{
  "model": "masked image model",
  "dataset": "photos of arthropod specimens (BIOSCAN-5M)",
  "train_examples": 195000,
  "image_size": 32,
  "crop_scale_min": 1,
  "horizontal_flip": true,
  "color_jitter": 0.1,
  "method": "mae",
  "mask_ratio": 0.5,
  "loss": "mse",
  "encoder_arch": "vit",
  "encoder_norm": "rmsnorm",
  "encoder_norm_position": "pre",
  "encoder_activation": "gelu",
  "encoder_mlp_ratio": 2,
  "encoder_head_dim": 64,
  "encoder_fused_qkv": true,
  "encoder_bias": "qkv",
  "encoder_qk_norm": false,
  "encoder_parallel_block": true,
  "encoder_inner_norm": false,
  "encoder_patch_size": [4, 4],
  "encoder_layers": 12,
  "encoder_width": 192,
  "encoder_positions": "rope",
  "decoder_width": 256,
  "norm_pix_loss": false,
  "decoder_layers": 4,
  "init": "trunc_normal_002",
  "residual_init": "none",
  "optimizer": "soap",
  "beta2": 0.95,
  "learning_rate": 0.0014,
  "beta1": 0.95,
  "shampoo_beta": 0.95,
  "eps": 1e-08,
  "precondition_frequency": 32,
  "max_precond_dim": 512,
  "one_sided": false,
  "adamw_lr_other_params": 0.0011,
  "ema_decay": 0.99,
  "max_steps": 10800,
  "batch_size": 64,
  "epochs": 3.5,
  "lr_schedule": "linear",
  "final_lr_fraction": 0,
  "warmup_steps": 210,
  "weight_decay": 0.4,
  "adamw_weight_decay_other_params": 0.05
}
Rows from block 4 of the encoder of a small masked image model, named by matrix and row number. Rows with one number belong to one neuron. Each number is 500 + 40 x the weight over its row's rms, rounded and kept within 0 to 999. All counts start at 0. Numbers have three digits each. After the name is the row's rms in percent of the matrix's.
After each neuron's rows are labels from the 100 images, of 14976, where the neuron reaches its highest value: "responds to" is what is common among them. Only what is clearly more common there than usual is listed. The data: photos of arthropod specimens (BIOSCAN-5M).
# fc1: MLP up (encoder.blocks.4.mlp.fc1.weight, 384x192), inputs 0-38
# fc2: MLP down (encoder.blocks.4.mlp.fc2.weight, 192x384, transposed), outputs 0-38

fc1.381 085:487479485493522530567579570442548568584509502462476413488539494548478466538539526531478520480490494514468440545508541
fc2.381 082:425515464533471498468469461547443503495498479509502585523491482422528443512559478528468443491440551504550578441507480
responds to: order Hemiptera

fc1.55 126:532485531474516456491540496495440456439467452524505433474499504413581575557577496549437469493527433464561456502465559
fc2.55 128:544522503537475529524504503492489524539524484460475509493512563509513483504521489429499523522527519489470536522572432
responds to: order Hymenoptera

fc1.15 082:539498487440480482527529540549522516512487495486518459593504529519531448510525508529460562501525568537460537524507587
fc2.15 077:496496498553592556465503454486541441513441526572524510462488522482567580482492522417518526538505481486500525464536465
responds to: order Hemiptera

fc1.188 065:503503542411515490497447493555433480491478543472478486523457413533573475469572552550502499428457480430451483484462521
fc2.188 060:537536427534545473495535455440487480514521532512520510540517520474497508475523443417456466525527530497573525446554462
responds to: order Coleoptera

fc1.166 113:540439523488502513452511509517445604449451555444435466451439520481514468494554494540541492567501492451412545478542481
fc2.166 115:479540494457453497562432450451495499494531539534570548524555472421466516520499524492510522475434433528562476518432472
responds to: order Hemiptera

fc1.161 071:453510524406507520466498536454485495564569517515541551449509488478476394486524476519529503454554436548436601461495500
fc2.161 065:577501489527495486512534386469471476456456515474503533483436469451532581529497537477470547567472576514487460543568483
responds to: order Hemiptera

fc1.345 093:534517516483439465534495536527475598468509553491564543523512455522517550564490476508438501513498474474537570486527471
fc2.345 097:470516501561530599497531551509532461533516478462468487523475536526594466491578529520483467467468481505492442434487510
responds to: order Hymenoptera

fc1.232 079:540477482538500493561526562508537446447429537429459569411450478468457521458478552539530534570418480502425490480542567
fc2.232 085:475537525564487534502532443485528557549582518527544433601542461461477476521494494444498444470615545589541494580497437
responds to: order Lepidoptera

fc1.66 104:505484558479453446552448523489515542499503489526490467564468467503477480527506483568443496422546440492536507500456535
fc2.66 112:499448507516439565479500480493481474415495502515436535517541530441505447502538545551446531498475567474420483481543451
responds to: order Hemiptera

fc1.85 084:412498567487518503490528445549451471468525479431535552467455495515473512497568526529478468498539550480596480609479468
fc2.85 082:540476472485455524456537559495534466504464503486485493531499551475513514462488519481505503494470531536398501418477566
responds to: order Hymenoptera

fc1.101 102:516534465543514477544498533447444475491519430472498520564577468524457480559507572579507516470478469539545447498487482
fc2.101 110:520481499465474580506545523545561506528516522527471504484566464416410521541523503559552507481456518548459442444562512
responds to: order Hemiptera

fc1.266 086:472484551549563463515582526574530547515547507526448494590381555449512449557486502460514512528437511521454529523508468
fc2.266 084:440461450525391546531493494495519500510453460527511486503639432544554544489538470493442404522498495470539513458545471
responds to: order Hymenoptera

fc1.6 082:474471542473508455487446538574525474464523468511432466473530511429507538546485499501533486495452519543546445522455440
fc2.6 086:530501498483494510481520482359475432539518554468492553519507486473419463472537490573511518456532531480468549483555469
responds to: order Hemiptera

fc1.45 076:434539523530469437543516476519473448505520575544554503428463504540442526383507459488427437468540484542509506430472494
fc2.45 078:510471493458511476460451509498494514474486442452469473524501489486488512539570483550527589611463436518497510537505534
responds to: order Hemiptera

fc1.159 114:555536477446507523453522567520543549464535510535543548527512541450457491484534570593486532491543534491444432563431494
fc2.159 166:497503490415443514441486466440573516490468502427470529448482535484436558403564527592466455532527473481466471501520546
responds to: order Coleoptera

fc1.290 098:443456499512471456567518532490485489410504539526553468542525497498484471418418553505480525468510456526459502502538496
fc2.290 116:508510520480492506454426552368419531481518547501441496476525462399495516509530523479549453481520516552588513511471504
responds to: order Hemiptera

fc1.250 096:503522494545449536443502464492529586489463521498469538514531497547508512557454415507497454491467456493521474504497546
fc2.250 088:510479474448541501505508544544461484456565476527567485470461505475552472547497534536559505484471526520450501437544483
responds to: order Hymenoptera

fc1.155 077:518491450457474502492490456528583500418519527550541460546483539445495524484480508459469452454463515470582544449503542
fc2.155 078:470481567492456523495499553505386542575483556492471515444497452539490491427459479565635495524537484577398453505459423
responds to: order Coleoptera

fc1.134 063:517511480477482459485530571493444491517504528479482487482507480483549461476489561470463513531564442440485444511451509
fc2.134 060:509485406524580548445435478448494487482469483471485481589422478529498538514472471551529514502444538553497537504509510
responds to: order Hymenoptera

fc1.244 143:511489519433480531536537478505509472510508508581517517465489545525470481564504494505478519420462536495488520454499575
fc2.244 134:447528534505573473472496448446509509513466524423512484508596492503451473505554527495546535560495453501449539495487446
responds to: order Coleoptera

fc1.135 085:510529477485531507474521493595464503551439550451438470535551516544513486450526513477553498436494539472555492543439521
fc2.135 079:508433516498468532565425524428496478435550479553535484450433475405484543525457487511463483458525509502510509481583489
responds to: order Hemiptera

fc1.47 095:410505443434465547476458488475497464464565579562506525481463453475575463478500533512521479437524478528520487449484477
fc2.47 095:507539515550484481589545490470520474524437442506429495542478550494483484498525503538449535502437512516480534572579573
responds to: order Hemiptera

fc1.190 095:564468531555536627539535515532537521532462493464437519532406517441519500537487545469517466545500493478422499436516524
fc2.190 088:462496541417488418508518502484481497499490473479495452543611511519482472556573502524501504403484517478521477567505442
responds to: order Hymenoptera

fc1.192 073:459478449435540525482559508522400470489475488553497521472514426495475488482474499436501443487547514527427485498475501
fc2.192 080:510432515498512478524470508450547475554485535474410410545520499460491489518509459579544527521520516546566573461498506
responds to: order Hemiptera

fc1.4 083:496496519524507411468497514469496479410514520466546484439469531503528583507444513449494495540535532556493502466410477
fc2.4 077:442491545548507541482492512548503498524479517551414578508418467502483412486546491507477507453437475502498495561536528
responds to: order Hymenoptera

fc1.42 092:456523498454529430545523566544490508501521490497537456513469503498475458498501550435485530562499490470454457517542536
fc2.42 082:506518455510534497485476436449494456494407460545548556495504503559546505529524501572503484504460543444493551473471458
responds to: order Coleoptera

fc1.133 069:433541526453516462435533496485483498438521482544514542511599518446398557515533537475473443478492464539569413483458474
fc2.133 062:602465470581485535556555535479505500533422520354479549503462473516503462441507405547541481560520509521465571488532523
responds to: order Coleoptera

fc1.338 108:475461544589477507540513483547424495492477464461535545515401447471488489521494544505485406550476502454489431538474563
fc2.338 104:539546476513542488424490463490528529455525495507447461498587504558469500497519492492512614455453541478438539432467472
responds to: order Hymenoptera

fc1.377 099:467510533480454515519538512499524533508571475513523455525479582523473502520501493487541486542536508435468518471464382
fc2.377 097:544509526484476518477499444464490460450492443533444491474470479446540566594491500470445514513460545507494450560522526
responds to: order Hymenoptera

fc1.279 085:505562421543519540497502571509565463467522491497545503501518453524513482460535458537449504496455484579473519538520443
fc2.279 095:468470520509452474459452438460497495587539503468503445451465498433434466492502518530521525487523516460516502498513551
responds to: order Coleoptera

fc1.152 086:475445522475455435495545510461549500452503555478523488448552513520495525540568510479445502412446585549548494388521481
fc2.152 086:523510430508497589493500491537497485562516465519434528586475547499525473476500560550475513519514487551559491537571487
responds to: order Hemiptera

fc1.194 074:509477526518507533473457494497552476521544530459546524482492501563479517462428410550531524498408480545456585471446530
fc2.194 071:496475504412522457489486475534518539499467517558487493581485497444528521540558536463493443486507520455562506514576535
responds to: order Hemiptera

fc1.151 079:507508511479479465495544443605485470443463471449450448436476480473436492446603489518585447481458433479445542528541485
fc2.151 073:451501544459540525494447494386510575577540524546525509510516513572522522532436534554493560526558506498543487488514502
responds to: order Hemiptera

fc1.5 092:445494544492483468458514493441533463501533481564458495488518583476461479439493484553535528473510480562521499525429488
fc2.5 087:583471500440517443459489484498535469490477502439493465502506452497519516576532482507455518510523524463473497576497527
responds to: order Hemiptera

fc1.326 066:475472467546433460421527508513473502497509564529599622470461468441559433528452442513479455510554523522462481490471551
fc2.326 073:550531518533507506525500500537516478466454441485447449565504468514492518452506521509516475507492451454486493505464482
responds to: order Hymenoptera

fc1.14 068:513512523476480477527451526572485444499453538553519470550456515509566557555496498500425476414451470516389464462533458
fc2.14 067:457529458502454558500503537469522563493540566521451442498493474467465480502472488477542495519496495476572512486507441
responds to: order Coleoptera

fc1.9 102:497550494476540471422444485499436489483511487494538451512439574526450435555533501464559544583541515514486447466533580
fc2.9 094:463506503538474534488496527487501485504471526520484535525529458476574573487477442508506511479491416499505530511519431
responds to: order Hymenoptera

fc1.129 152:475487502541494472550513552524480495536484483435531521533523519516492557472545491513481423520496536577534410477506503
fc2.129 124:558531466549499456507458540448474500479530442489512499456474494495558555480478557511533489526508496424499523489479511
responds to: order Hymenoptera

fc1.253 085:491454475461454538532477454569511518455526520495549459515457395516402446420531547557518554446466496491492518503521519
fc2.253 084:471502494555495497391547555448547513517487473457454489455517561484567474505497459420473405497432519618436484596462460
responds to: order Lepidoptera

fc1.246 150:508426489412587493499449557416505497507485459486522481550483507510462511479553535505510587532503468508427533514465496
fc2.246 140:477471473587443531440489432530467511502555412454484514403550502553514396484600448495510440506455516534557459474579527
responds to: order Hymenoptera

fc1.189 076:486548496441443456456494524483541538451489474515463423460549525415562490517588504511437491480492521457587505509506491
fc2.189 072:456441454459491482496479494417465464524550552515436510543439463534444459464512523513532510522544505501461468518531553
responds to: order Coleoptera

fc1.37 078:420446471538504521548530502538460557545543517493509514497582517478492526458480473466527523461537544492495567487474523
fc2.37 074:576544541477473455479500530425477450489460446476494508544427477551501470537582521585418477478406527544537383524546565
responds to: order Hemiptera

fc1.204 126:498446455551527504431525522480498556597543529524475511404560487557485489514445466445490516501445589531538499582523489
fc2.204 113:513540445491467453525470453458507426545499504553486541487403599462525427495476482535513479551502531513495537448519541
responds to: order Hymenoptera

fc1.276 097:493502507505481570523474483504458536520478509497506584581513493461467512591436494532564534509474445552489488537464455
fc2.276 094:534515565471436489470526511540547494518479488526502549464535544477507447441583464500450555490537443455506533483541468
responds to: order Hemiptera

fc1.211 154:505468490556415490522518457552562582511462409469472430489453518484530470479518531440445436482547529465497452540546538
fc2.211 138:530536515446541500499548452486497389487513479519480540433548450487481470606527448514568482521482466489529579436501467
responds to: order Hymenoptera

fc1.69 074:495505593464487535480485473499510544480568551534522527464549410581539460497467515526487490485497574411535510459515526
fc2.69 076:543467479546513466567535481478487478529470432453428453512460556496457445527464478459476515488442409590495525518493534
responds to: order Hemiptera