{
  "encoder_arch": "vit",
  "model": "masked image model",
  "dataset": "photos of arthropod specimens (BIOSCAN-5M)",
  "train_examples": 195000,
  "image_size": 32,
  "crop_scale_min": 1,
  "horizontal_flip": true,
  "color_jitter": 0.1,
  "method": "mae",
  "mask_ratio": 0.5,
  "loss": "mse",
  "encoder_norm": "rmsnorm",
  "encoder_norm_position": "pre",
  "encoder_activation": "gelu",
  "encoder_mlp_ratio": 2,
  "encoder_head_dim": 64,
  "encoder_fused_qkv": true,
  "encoder_bias": "qkv",
  "encoder_qk_norm": false,
  "encoder_parallel_block": true,
  "encoder_inner_norm": false,
  "encoder_patch_size": [4, 4],
  "encoder_layers": 12,
  "encoder_width": 192,
  "encoder_positions": "rope",
  "decoder_width": 256,
  "norm_pix_loss": false,
  "decoder_layers": 4,
  "init": "trunc_normal_002",
  "residual_init": "none",
  "optimizer": "soap",
  "beta2": 0.95,
  "lr": 0.0014,
  "beta1": 0.95,
  "shampoo_beta": 0.95,
  "eps": 1e-08,
  "precondition_frequency": 32,
  "max_precond_dim": 512,
  "one_sided": false,
  "adamw_lr_other_params": 0.0011,
  "ema_decay": 0.99,
  "steps": 10800,
  "batch_size": 64,
  "epochs": 3.5,
  "lr_schedule": "linear",
  "final_lr_fraction": 0,
  "warmup_steps": 210,
  "weight_decay": 0.4,
  "adamw_weight_decay_other_params": 0.05
}
Rows from block 4 of the encoder of a small masked image model, named by matrix and row number. Rows with one number belong to one neuron. Each number is 128 + 32 x the weight over its row's rms, rounded and kept within 0 to 255. All counts start at 0. Numbers have three digits each.
After each neuron's rows are labels from the 100 images, of 14976, where the neuron reaches its highest value: "responds to" is what is common among them. Only what is clearly more common there than usual is listed. The data: photos of arthropod specimens (BIOSCAN-5M).
# fc1: MLP up (encoder.blocks.4.mlp.fc1.weight, 384x192), inputs 39-77
# fc2: MLP down (encoder.blocks.4.mlp.fc2.weight, 192x384, transposed), outputs 39-77

fc1.15:151111195138090139186122127108139153077120090110144120154151125160088134145136108081144091161097107112132184114168091
fc2.15:108130079123180135095140145180130088157143149138092158127103137151099155118136129139163122085152124125122073130126133
responds to: order Hemiptera

fc1.13:130135124111134202106127132162143150126101065125135102085150170157128112129170145093121090112121132100127083114067136
fc2.13:102106191153091115155123138062140115160169211107136115164091101114099174118104153145123165148108113111100149117207147
responds to: order Hymenoptera

fc1.253:099098105155067131103108124085122109144049124118176175165159130076166140121149127113059151183086151098160114134120205
fc2.253:159140066072140109142131120198122146109166107144143073109144107160171105114144151163180110103142147172132100106178142
responds to: order Lepidoptera

fc1.154:078130171070104112121101115138123129116127176166088164088155127168185123169171120134165116171130124119090116106095105
fc2.154:141109161175135126134151163086090124082132143136121128087058133140098165092103172124167094071098133091158135172173136
responds to: order Hymenoptera

fc1.192:166118136066194199119099122146130127180102079115130120085147064139097131115138156121113096052141089112139088167161166
fc2.192:126125088166109102095158172137134154152135129128088139170064128128144167070154170109102117159112136157127113107125049
responds to: order Hemiptera

fc1.42:145135142169186176090173156109143178125107107160091140149100155182124127112131138100070135160126144143169195163124092
fc2.42:113164081107096119171086084155138086133133125143193157164134180136094136110181144185104125114143153139105088085131072
responds to: order Coleoptera

fc1.250:086160143142042120147110119086135088138171120150166166149112073109118133147150150152176092211149134138198064098118060
fc2.250:166107140096146120102153180221127204108128154078082145108073155115144109116107082099114090116124142120107123109116157
responds to: order Hymenoptera

fc1.135:155169180168125056094140150103128110112132107147097115102122134104139166104156157138129147160106144104155085153072182
fc2.135:167068128150131169170103134143158136119126112141135160150148117153133047143123042096125095134115118132074114125208071
responds to: order Hemiptera

fc1.161:109185120091140132159155168092099163139133093168124116144144096105139083116101124144196103133134177098130108131096157
fc2.161:155114165171116058092077105138126077121172161072143090108102130153148123109163128102086195097136109087110163119135117
responds to: order Hemiptera

fc1.159:113178114109117131106085154140165128125110114106089106087127206148121083085089133111090124140121129135120186096107076
fc2.159:135145094157125144176125121178166135108102138191136131042159121102119138097128163114136050106143132127110135104061134
responds to: order Coleoptera

fc1.326:047104139059129106171117088173151150145129120152085152111135113140115088128104162102173131093131106086130156105115139
fc2.326:158128244197151113077158128081121128113117188137129085146072090153142145159101176188144117194135119148139142130146115
responds to: order Hymenoptera

fc1.377:100163174102123166140153151174079126126163093194148121121144171142084172152087146171163160154074100110147080118165159
fc2.377:121097112161112127095170126089132170103100181144083143089096088163087079083081143139083153104151120173168121098108119
responds to: order Hymenoptera

fc1.5:083058160122137090115065117124140073133125134105094119122106088160110129108148118083182117100114174155129115120192095
fc2.5:138145152123128158133179119122173121155111179135153153153085174133104098091086159156160161080156080102155126165062173
responds to: order Hemiptera

fc1.244:184088163137120154170166185120118092127150038108097154175114109092119142131166185091141116103141162140121163101104082
fc2.244:105135105145139033198148169146105057053126148126155064111102130164144147090047110135109134101151083088111055140131173
responds to: order Coleoptera

fc1.152:121132226112094123105096120115126193177129145170166130130135092179126111068103100088147103148117120100158162119131134
fc2.152:121086112079155168157209099114156103080081125127093163139153158049124095149129147110108147088155127137106141146096116
responds to: order Hemiptera

fc1.216:145083174159094102176147129119069123157094109126175124072140095160131108153103110142090165078107099116117132119110074
fc2.216:113203091098168143092096133110185125114102120120078183116142072120115133060137148110196103159153144103058171108129157
responds to: order Coleoptera

fc1.137:085092057181149143152165117109143168163103131094125092140114103166147097160069113119157151140162106104090108176094120
fc2.137:123149168103109073162109168166096107058168071090101200115132158080137155086158173160122030103130152100124077095156112
responds to: order Coleoptera

fc1.236:083172142121108137120156075150201163138124146059132212122140098148122098097124110096103155120155109110141154132147096
fc2.236:100160179083086146180106128170169158102191125102154106150129171146094121125083160096137062066133105097140170119074096
responds to: order Coleoptera

fc1.131:176109162137162118103095158211124193107161180144163162116132130072121164154154085077105136090146133096087200101142178
fc2.131:105152125146169154160138063088156112159094080148133159086099139209138084098117143171145107122074108103121046157144057
responds to: order Coleoptera

fc1.222:129160074155075136130075146144160103086188078164159131175151147128113115106130155098137150131102104114135054097111135
fc2.222:134153186089132132086201161098113111102052156118063106150112128098132124101125148113144143132161154116123204145115152
responds to: order Hymenoptera

fc1.262:116135124108141081192141117145183142094141179107117052180148113108089108136129173181088149182118149128158094062147145
fc2.262:146128086126116155121132112135122128144077098169213172119142105139178107167120104112121197112190119131088152152109152
responds to: order Coleoptera

fc1.9:121040086098103103128119151112126184136107183142122155162099121084151116171150149123133075135142123098144093111165140
fc2.9:123177167208165113116166106156128111097130089111171150073126133158157202140094097151084144147126110154166122137120138
responds to: order Hymenoptera

fc1.232:132204155088095128117108078190135107147120170116143179083104148135109112047076096152146152154139147075153096114090143
fc2.232:098084126162135149132176128104071117119132070107117134177151107136175136176200159156152098113186169123111107151207148
responds to: order Lepidoptera

fc1.6:099130159179159184139125123114132094170143130098074087157122142117150121176075178174140112164182096140134118158164087
fc2.6:143090114100123094155151166185159198099080085089094166158135151120146107116128106126132130079093137155145077136144141
responds to: order Hemiptera

fc1.188:169123099121138129114124112137142097135090168084167105140063115155140109163089146107142082177143113166132143151168158
fc2.188:134158178120176135135125147179098124085110121157133150093153158122107179063143117161175114095119164084176131070105128
responds to: order Coleoptera

fc1.102:096135137162140178099194136128160106121135140153132109092145127114145123131125116030127125125150147097120075121120162
fc2.102:120145212155120076135158113153136166103094140109176222160127071186089122123110143102159131139123121119144096158131124
responds to: order Coleoptera

fc1.101:075123173182134173133165170123241141146142141143184108125107113095117098134168187115135104124131127071173095147122111
fc2.101:107128162113211133190139112091126135153152104071104105110151142130089145068094103085127159099131143108113088121097159
responds to: order Hemiptera

fc1.381:120180129169143217166161132173105090232126152140150193128134166148124096091115103042158126111099108103170165089101101
fc2.381:113125120108081080085131114136136167113141145140116072137137111143137141149103106206078115132145119139140012144109132
responds to: order Hemiptera

fc1.66:162108201086156139192061170119124109125078109185094057169138166096160078151097114121167122123123094089138089149073135
fc2.66:072138092149135155144195153133104142112144133107086134084107124176144134102093071186157117125201098094162119110110089
responds to: order Hemiptera

fc1.133:165128138081116171072127087149067115114113072113120132109113151145097046084135178084160110091148150109155155103131114
fc2.133:136121120140161125180149160131181152094116136178131156111163116140189182117124088186124140143142074110078130170080154
responds to: order Coleoptera

fc1.14:127107103089140167146152156146140104096156152204117142068102109127086111127170137106183125052126171150136171139142173
fc2.14:143117133102183061105064140182145107161112153069126092098168163138152130155105165062148171131139126124132135077179052
responds to: order Coleoptera

fc1.123:126081072091133139125164173095154097123147098136141113144127205123149093138187164141174145047119144092095163139089132
fc2.123:093140116113094117155127153148181131139095133184147097124175110164102108101087172089142104131155132131132113124123132
responds to: order Coleoptera

fc1.279:139113148200134194127145152111181129143088138153162163111171130109119099140131092116153152131163127111136121109070084
fc2.279:036087120143143130167109057149122168174160103134147147122101097171133137148130125073131117164076090064138100076154125
responds to: order Coleoptera

fc1.340:078120100181120108053110120120192133165163090111090162167082182145162123125191129113071109172166123096149070144139125
fc2.340:176086157140147108112148061151182201045130154145139119157138137125080174127131124077158137077147117123135105129121118
responds to: order Coleoptera

fc1.151:106099180031133151156129083120125152109131159172127158132101116181103146113100113144122111125131119072121164149172168
fc2.151:171165077214103116124118141100145109129131107092138161136133158102169094129196164153164167165145128165142111126084138
responds to: order Hemiptera

fc1.47:166130112144193132079111086187133085130074151144060096176166117107104078147100121091102143113094129078107155146114116
fc2.47:113090127120125126185183128091126177121101091130164126066110139142155153138158125112107058149154157183164120116131086
responds to: order Hemiptera

fc1.189:176080129102096147106101158102156128146108106189143100061134113097132140109120097102085099170155174122167078163161090
fc2.189:094161104120187128139110148216130107144164103113120150167124171095118082094138160181166085154072156104122136080172155
responds to: order Coleoptera

fc1.97:097139147154142100188116175121154111096056105132100160185144169086135099190130115092153112159108171160130127099135118
fc2.97:058146110126152144061149093174135166108103149142185102114145170094086113092123150139088162118115112092064152131111090
responds to: order Coleoptera

fc1.274:086148159116110093137105136140076128114120131085183129109141126097088100125117111083135138198129186158087110202126111
fc2.274:083115140137154156115166121116156142144120135152087203158103083095139174142115215106128100054136120111186079099137130
responds to: order Coleoptera

fc1.155:114105111108189125137157125083165171096153040112133100121071089130117131108103121103127157173122140141091095120166129
fc2.155:135141167149093145122107112117124071087145157092093189141117134142173118113152120158120116093137144090110170114137096
responds to: order Coleoptera

fc1.204:189063129158053120193122105147134118115135099170181183111103140135141165132203155063074159099176125106186149120107132
fc2.204:100131137163119156156105131124111157153132123072124096147161121102086114097059116114120121065135130114103126165175108
responds to: order Hymenoptera

fc1.134:109104104082179107124169130140119106195136134069105125107123129097126127119116149114148155169133162163112162101146107
fc2.134:139129152125127175089093177155132112098124129167169140107152084085168079140109162176126099097116114159112132139119186
responds to: order Hymenoptera

fc1.276:146097169140163121124171136192085193145089126180042120142153140115161100189125094122129109136109102115191121161098131
fc2.276:121117051121124108151150105112109099093126094166145123085136158147134164145117142098140161110147111165124129129182165
responds to: order Hemiptera

fc1.367:096155086096165110140144098097121119174179122136093110158176095155165097150092110078116080095108123077172142100082179
fc2.367:096135145144107125115111184138061148120157117124133151087106085142081149114151117125124120093108106136090131121174080
responds to: order Coleoptera

fc1.83:093126165161124137174152162106183144196118147082145090175147116177094171064093151080142124142113157134080165122167109
fc2.83:176102142109169130115107132091117154077168104132142126143070083112144081167093175056059142183159141133161118147067110
responds to: order Coleoptera; order Hemiptera

fc1.100:097116091173111097081136143100074094123173185132151100085134149180141098151079112175114135154123118107127091112140186
fc2.100:128168181042180152140161144116126100130149034156047116182064120092115120106074152108134106158136118082133150100162081
responds to: order Hymenoptera

fc1.144:072141099102148176127103161136115147127136158111125152138138150122157119114113118167089162104176180132117194055110155
fc2.144:146112121080096133115152078126125139120112163130170111119139102143165153110163109120113125142123119186185061124133089
responds to: order Lepidoptera

fc1.194:104124167166132115181119130137186213157130108134113165139151136152087106136151130065234106125141080095189160117179115
fc2.194:127121170137121090124143139172078157117167162114138103093046142117094151117113142146076141160121090149103124122135161
responds to: order Hemiptera

fc1.166:063118122137150140124148130139104081121168139161154077133133157163130155141161119123105074085112145170143137126129121
fc2.166:168179085132136181125118105126129151105074170112137125101107109137145130109074097139145153126105152117185163184096135
responds to: order Hemiptera

fc1.290:109112174164094157171113153156052152192174119150172089131085102112149153156124090159109076147148174117123049173090151
fc2.290:160188171111191152204119126092151140100142104079071131091123179160141160084108198167101092119136080138161117139117114
responds to: order Hemiptera

fc1.37:143122112106154141113090125174191136126094133174082127087138156131110150170055134145140081129140162147153111116087074
fc2.37:116140172127137140168159156103114085128197144114189130164108114098120068121162150151155169106106113104104149135188125
responds to: order Hemiptera

fc1.45:139112136131126144151105130181114179080100159110155134159169075162134166089151211148151133045099089132126120167129114
fc2.45:140139141132136087106168121098157111168130174097072113128100150116190083134096017112128102218171155115126220108147122
responds to: order Hemiptera

fc1.237:124145110102165096116096126115197183152158080143158174162103176166181140110146145127136061121107207130112116160058110
fc2.237:118103089161112119128131119156138138107160189117141067118145079101075088156114158106147123119140156108140148091093114
responds to: order Coleoptera

fc1.257:154143180104141078105088153116123152163135098142130142066116165121174109082130111151176112138113136095143112109130098
fc2.257:130099068097134140136169060145149174119133151115112143158156073165094150171143149069111106104094145163146145127118148
responds to: order Coleoptera

fc1.115:160196086132073115130106142143140146154161193177095111164087119104071092108118135140128132186121125161141093152130185
fc2.115:105075184121152109116184120155077144075087089120152144096128120128110146138174101138112106113134114111161123109142086
responds to: order Hymenoptera

fc1.69:158079143188151123080162125187122091112142201134178160140170127088167107153128087145124129019104103113109158109095105
fc2.69:050125112117173132175117152117155138164119137118132094121171145118133059146123143103125079176086148183180070167119123
responds to: order Hemiptera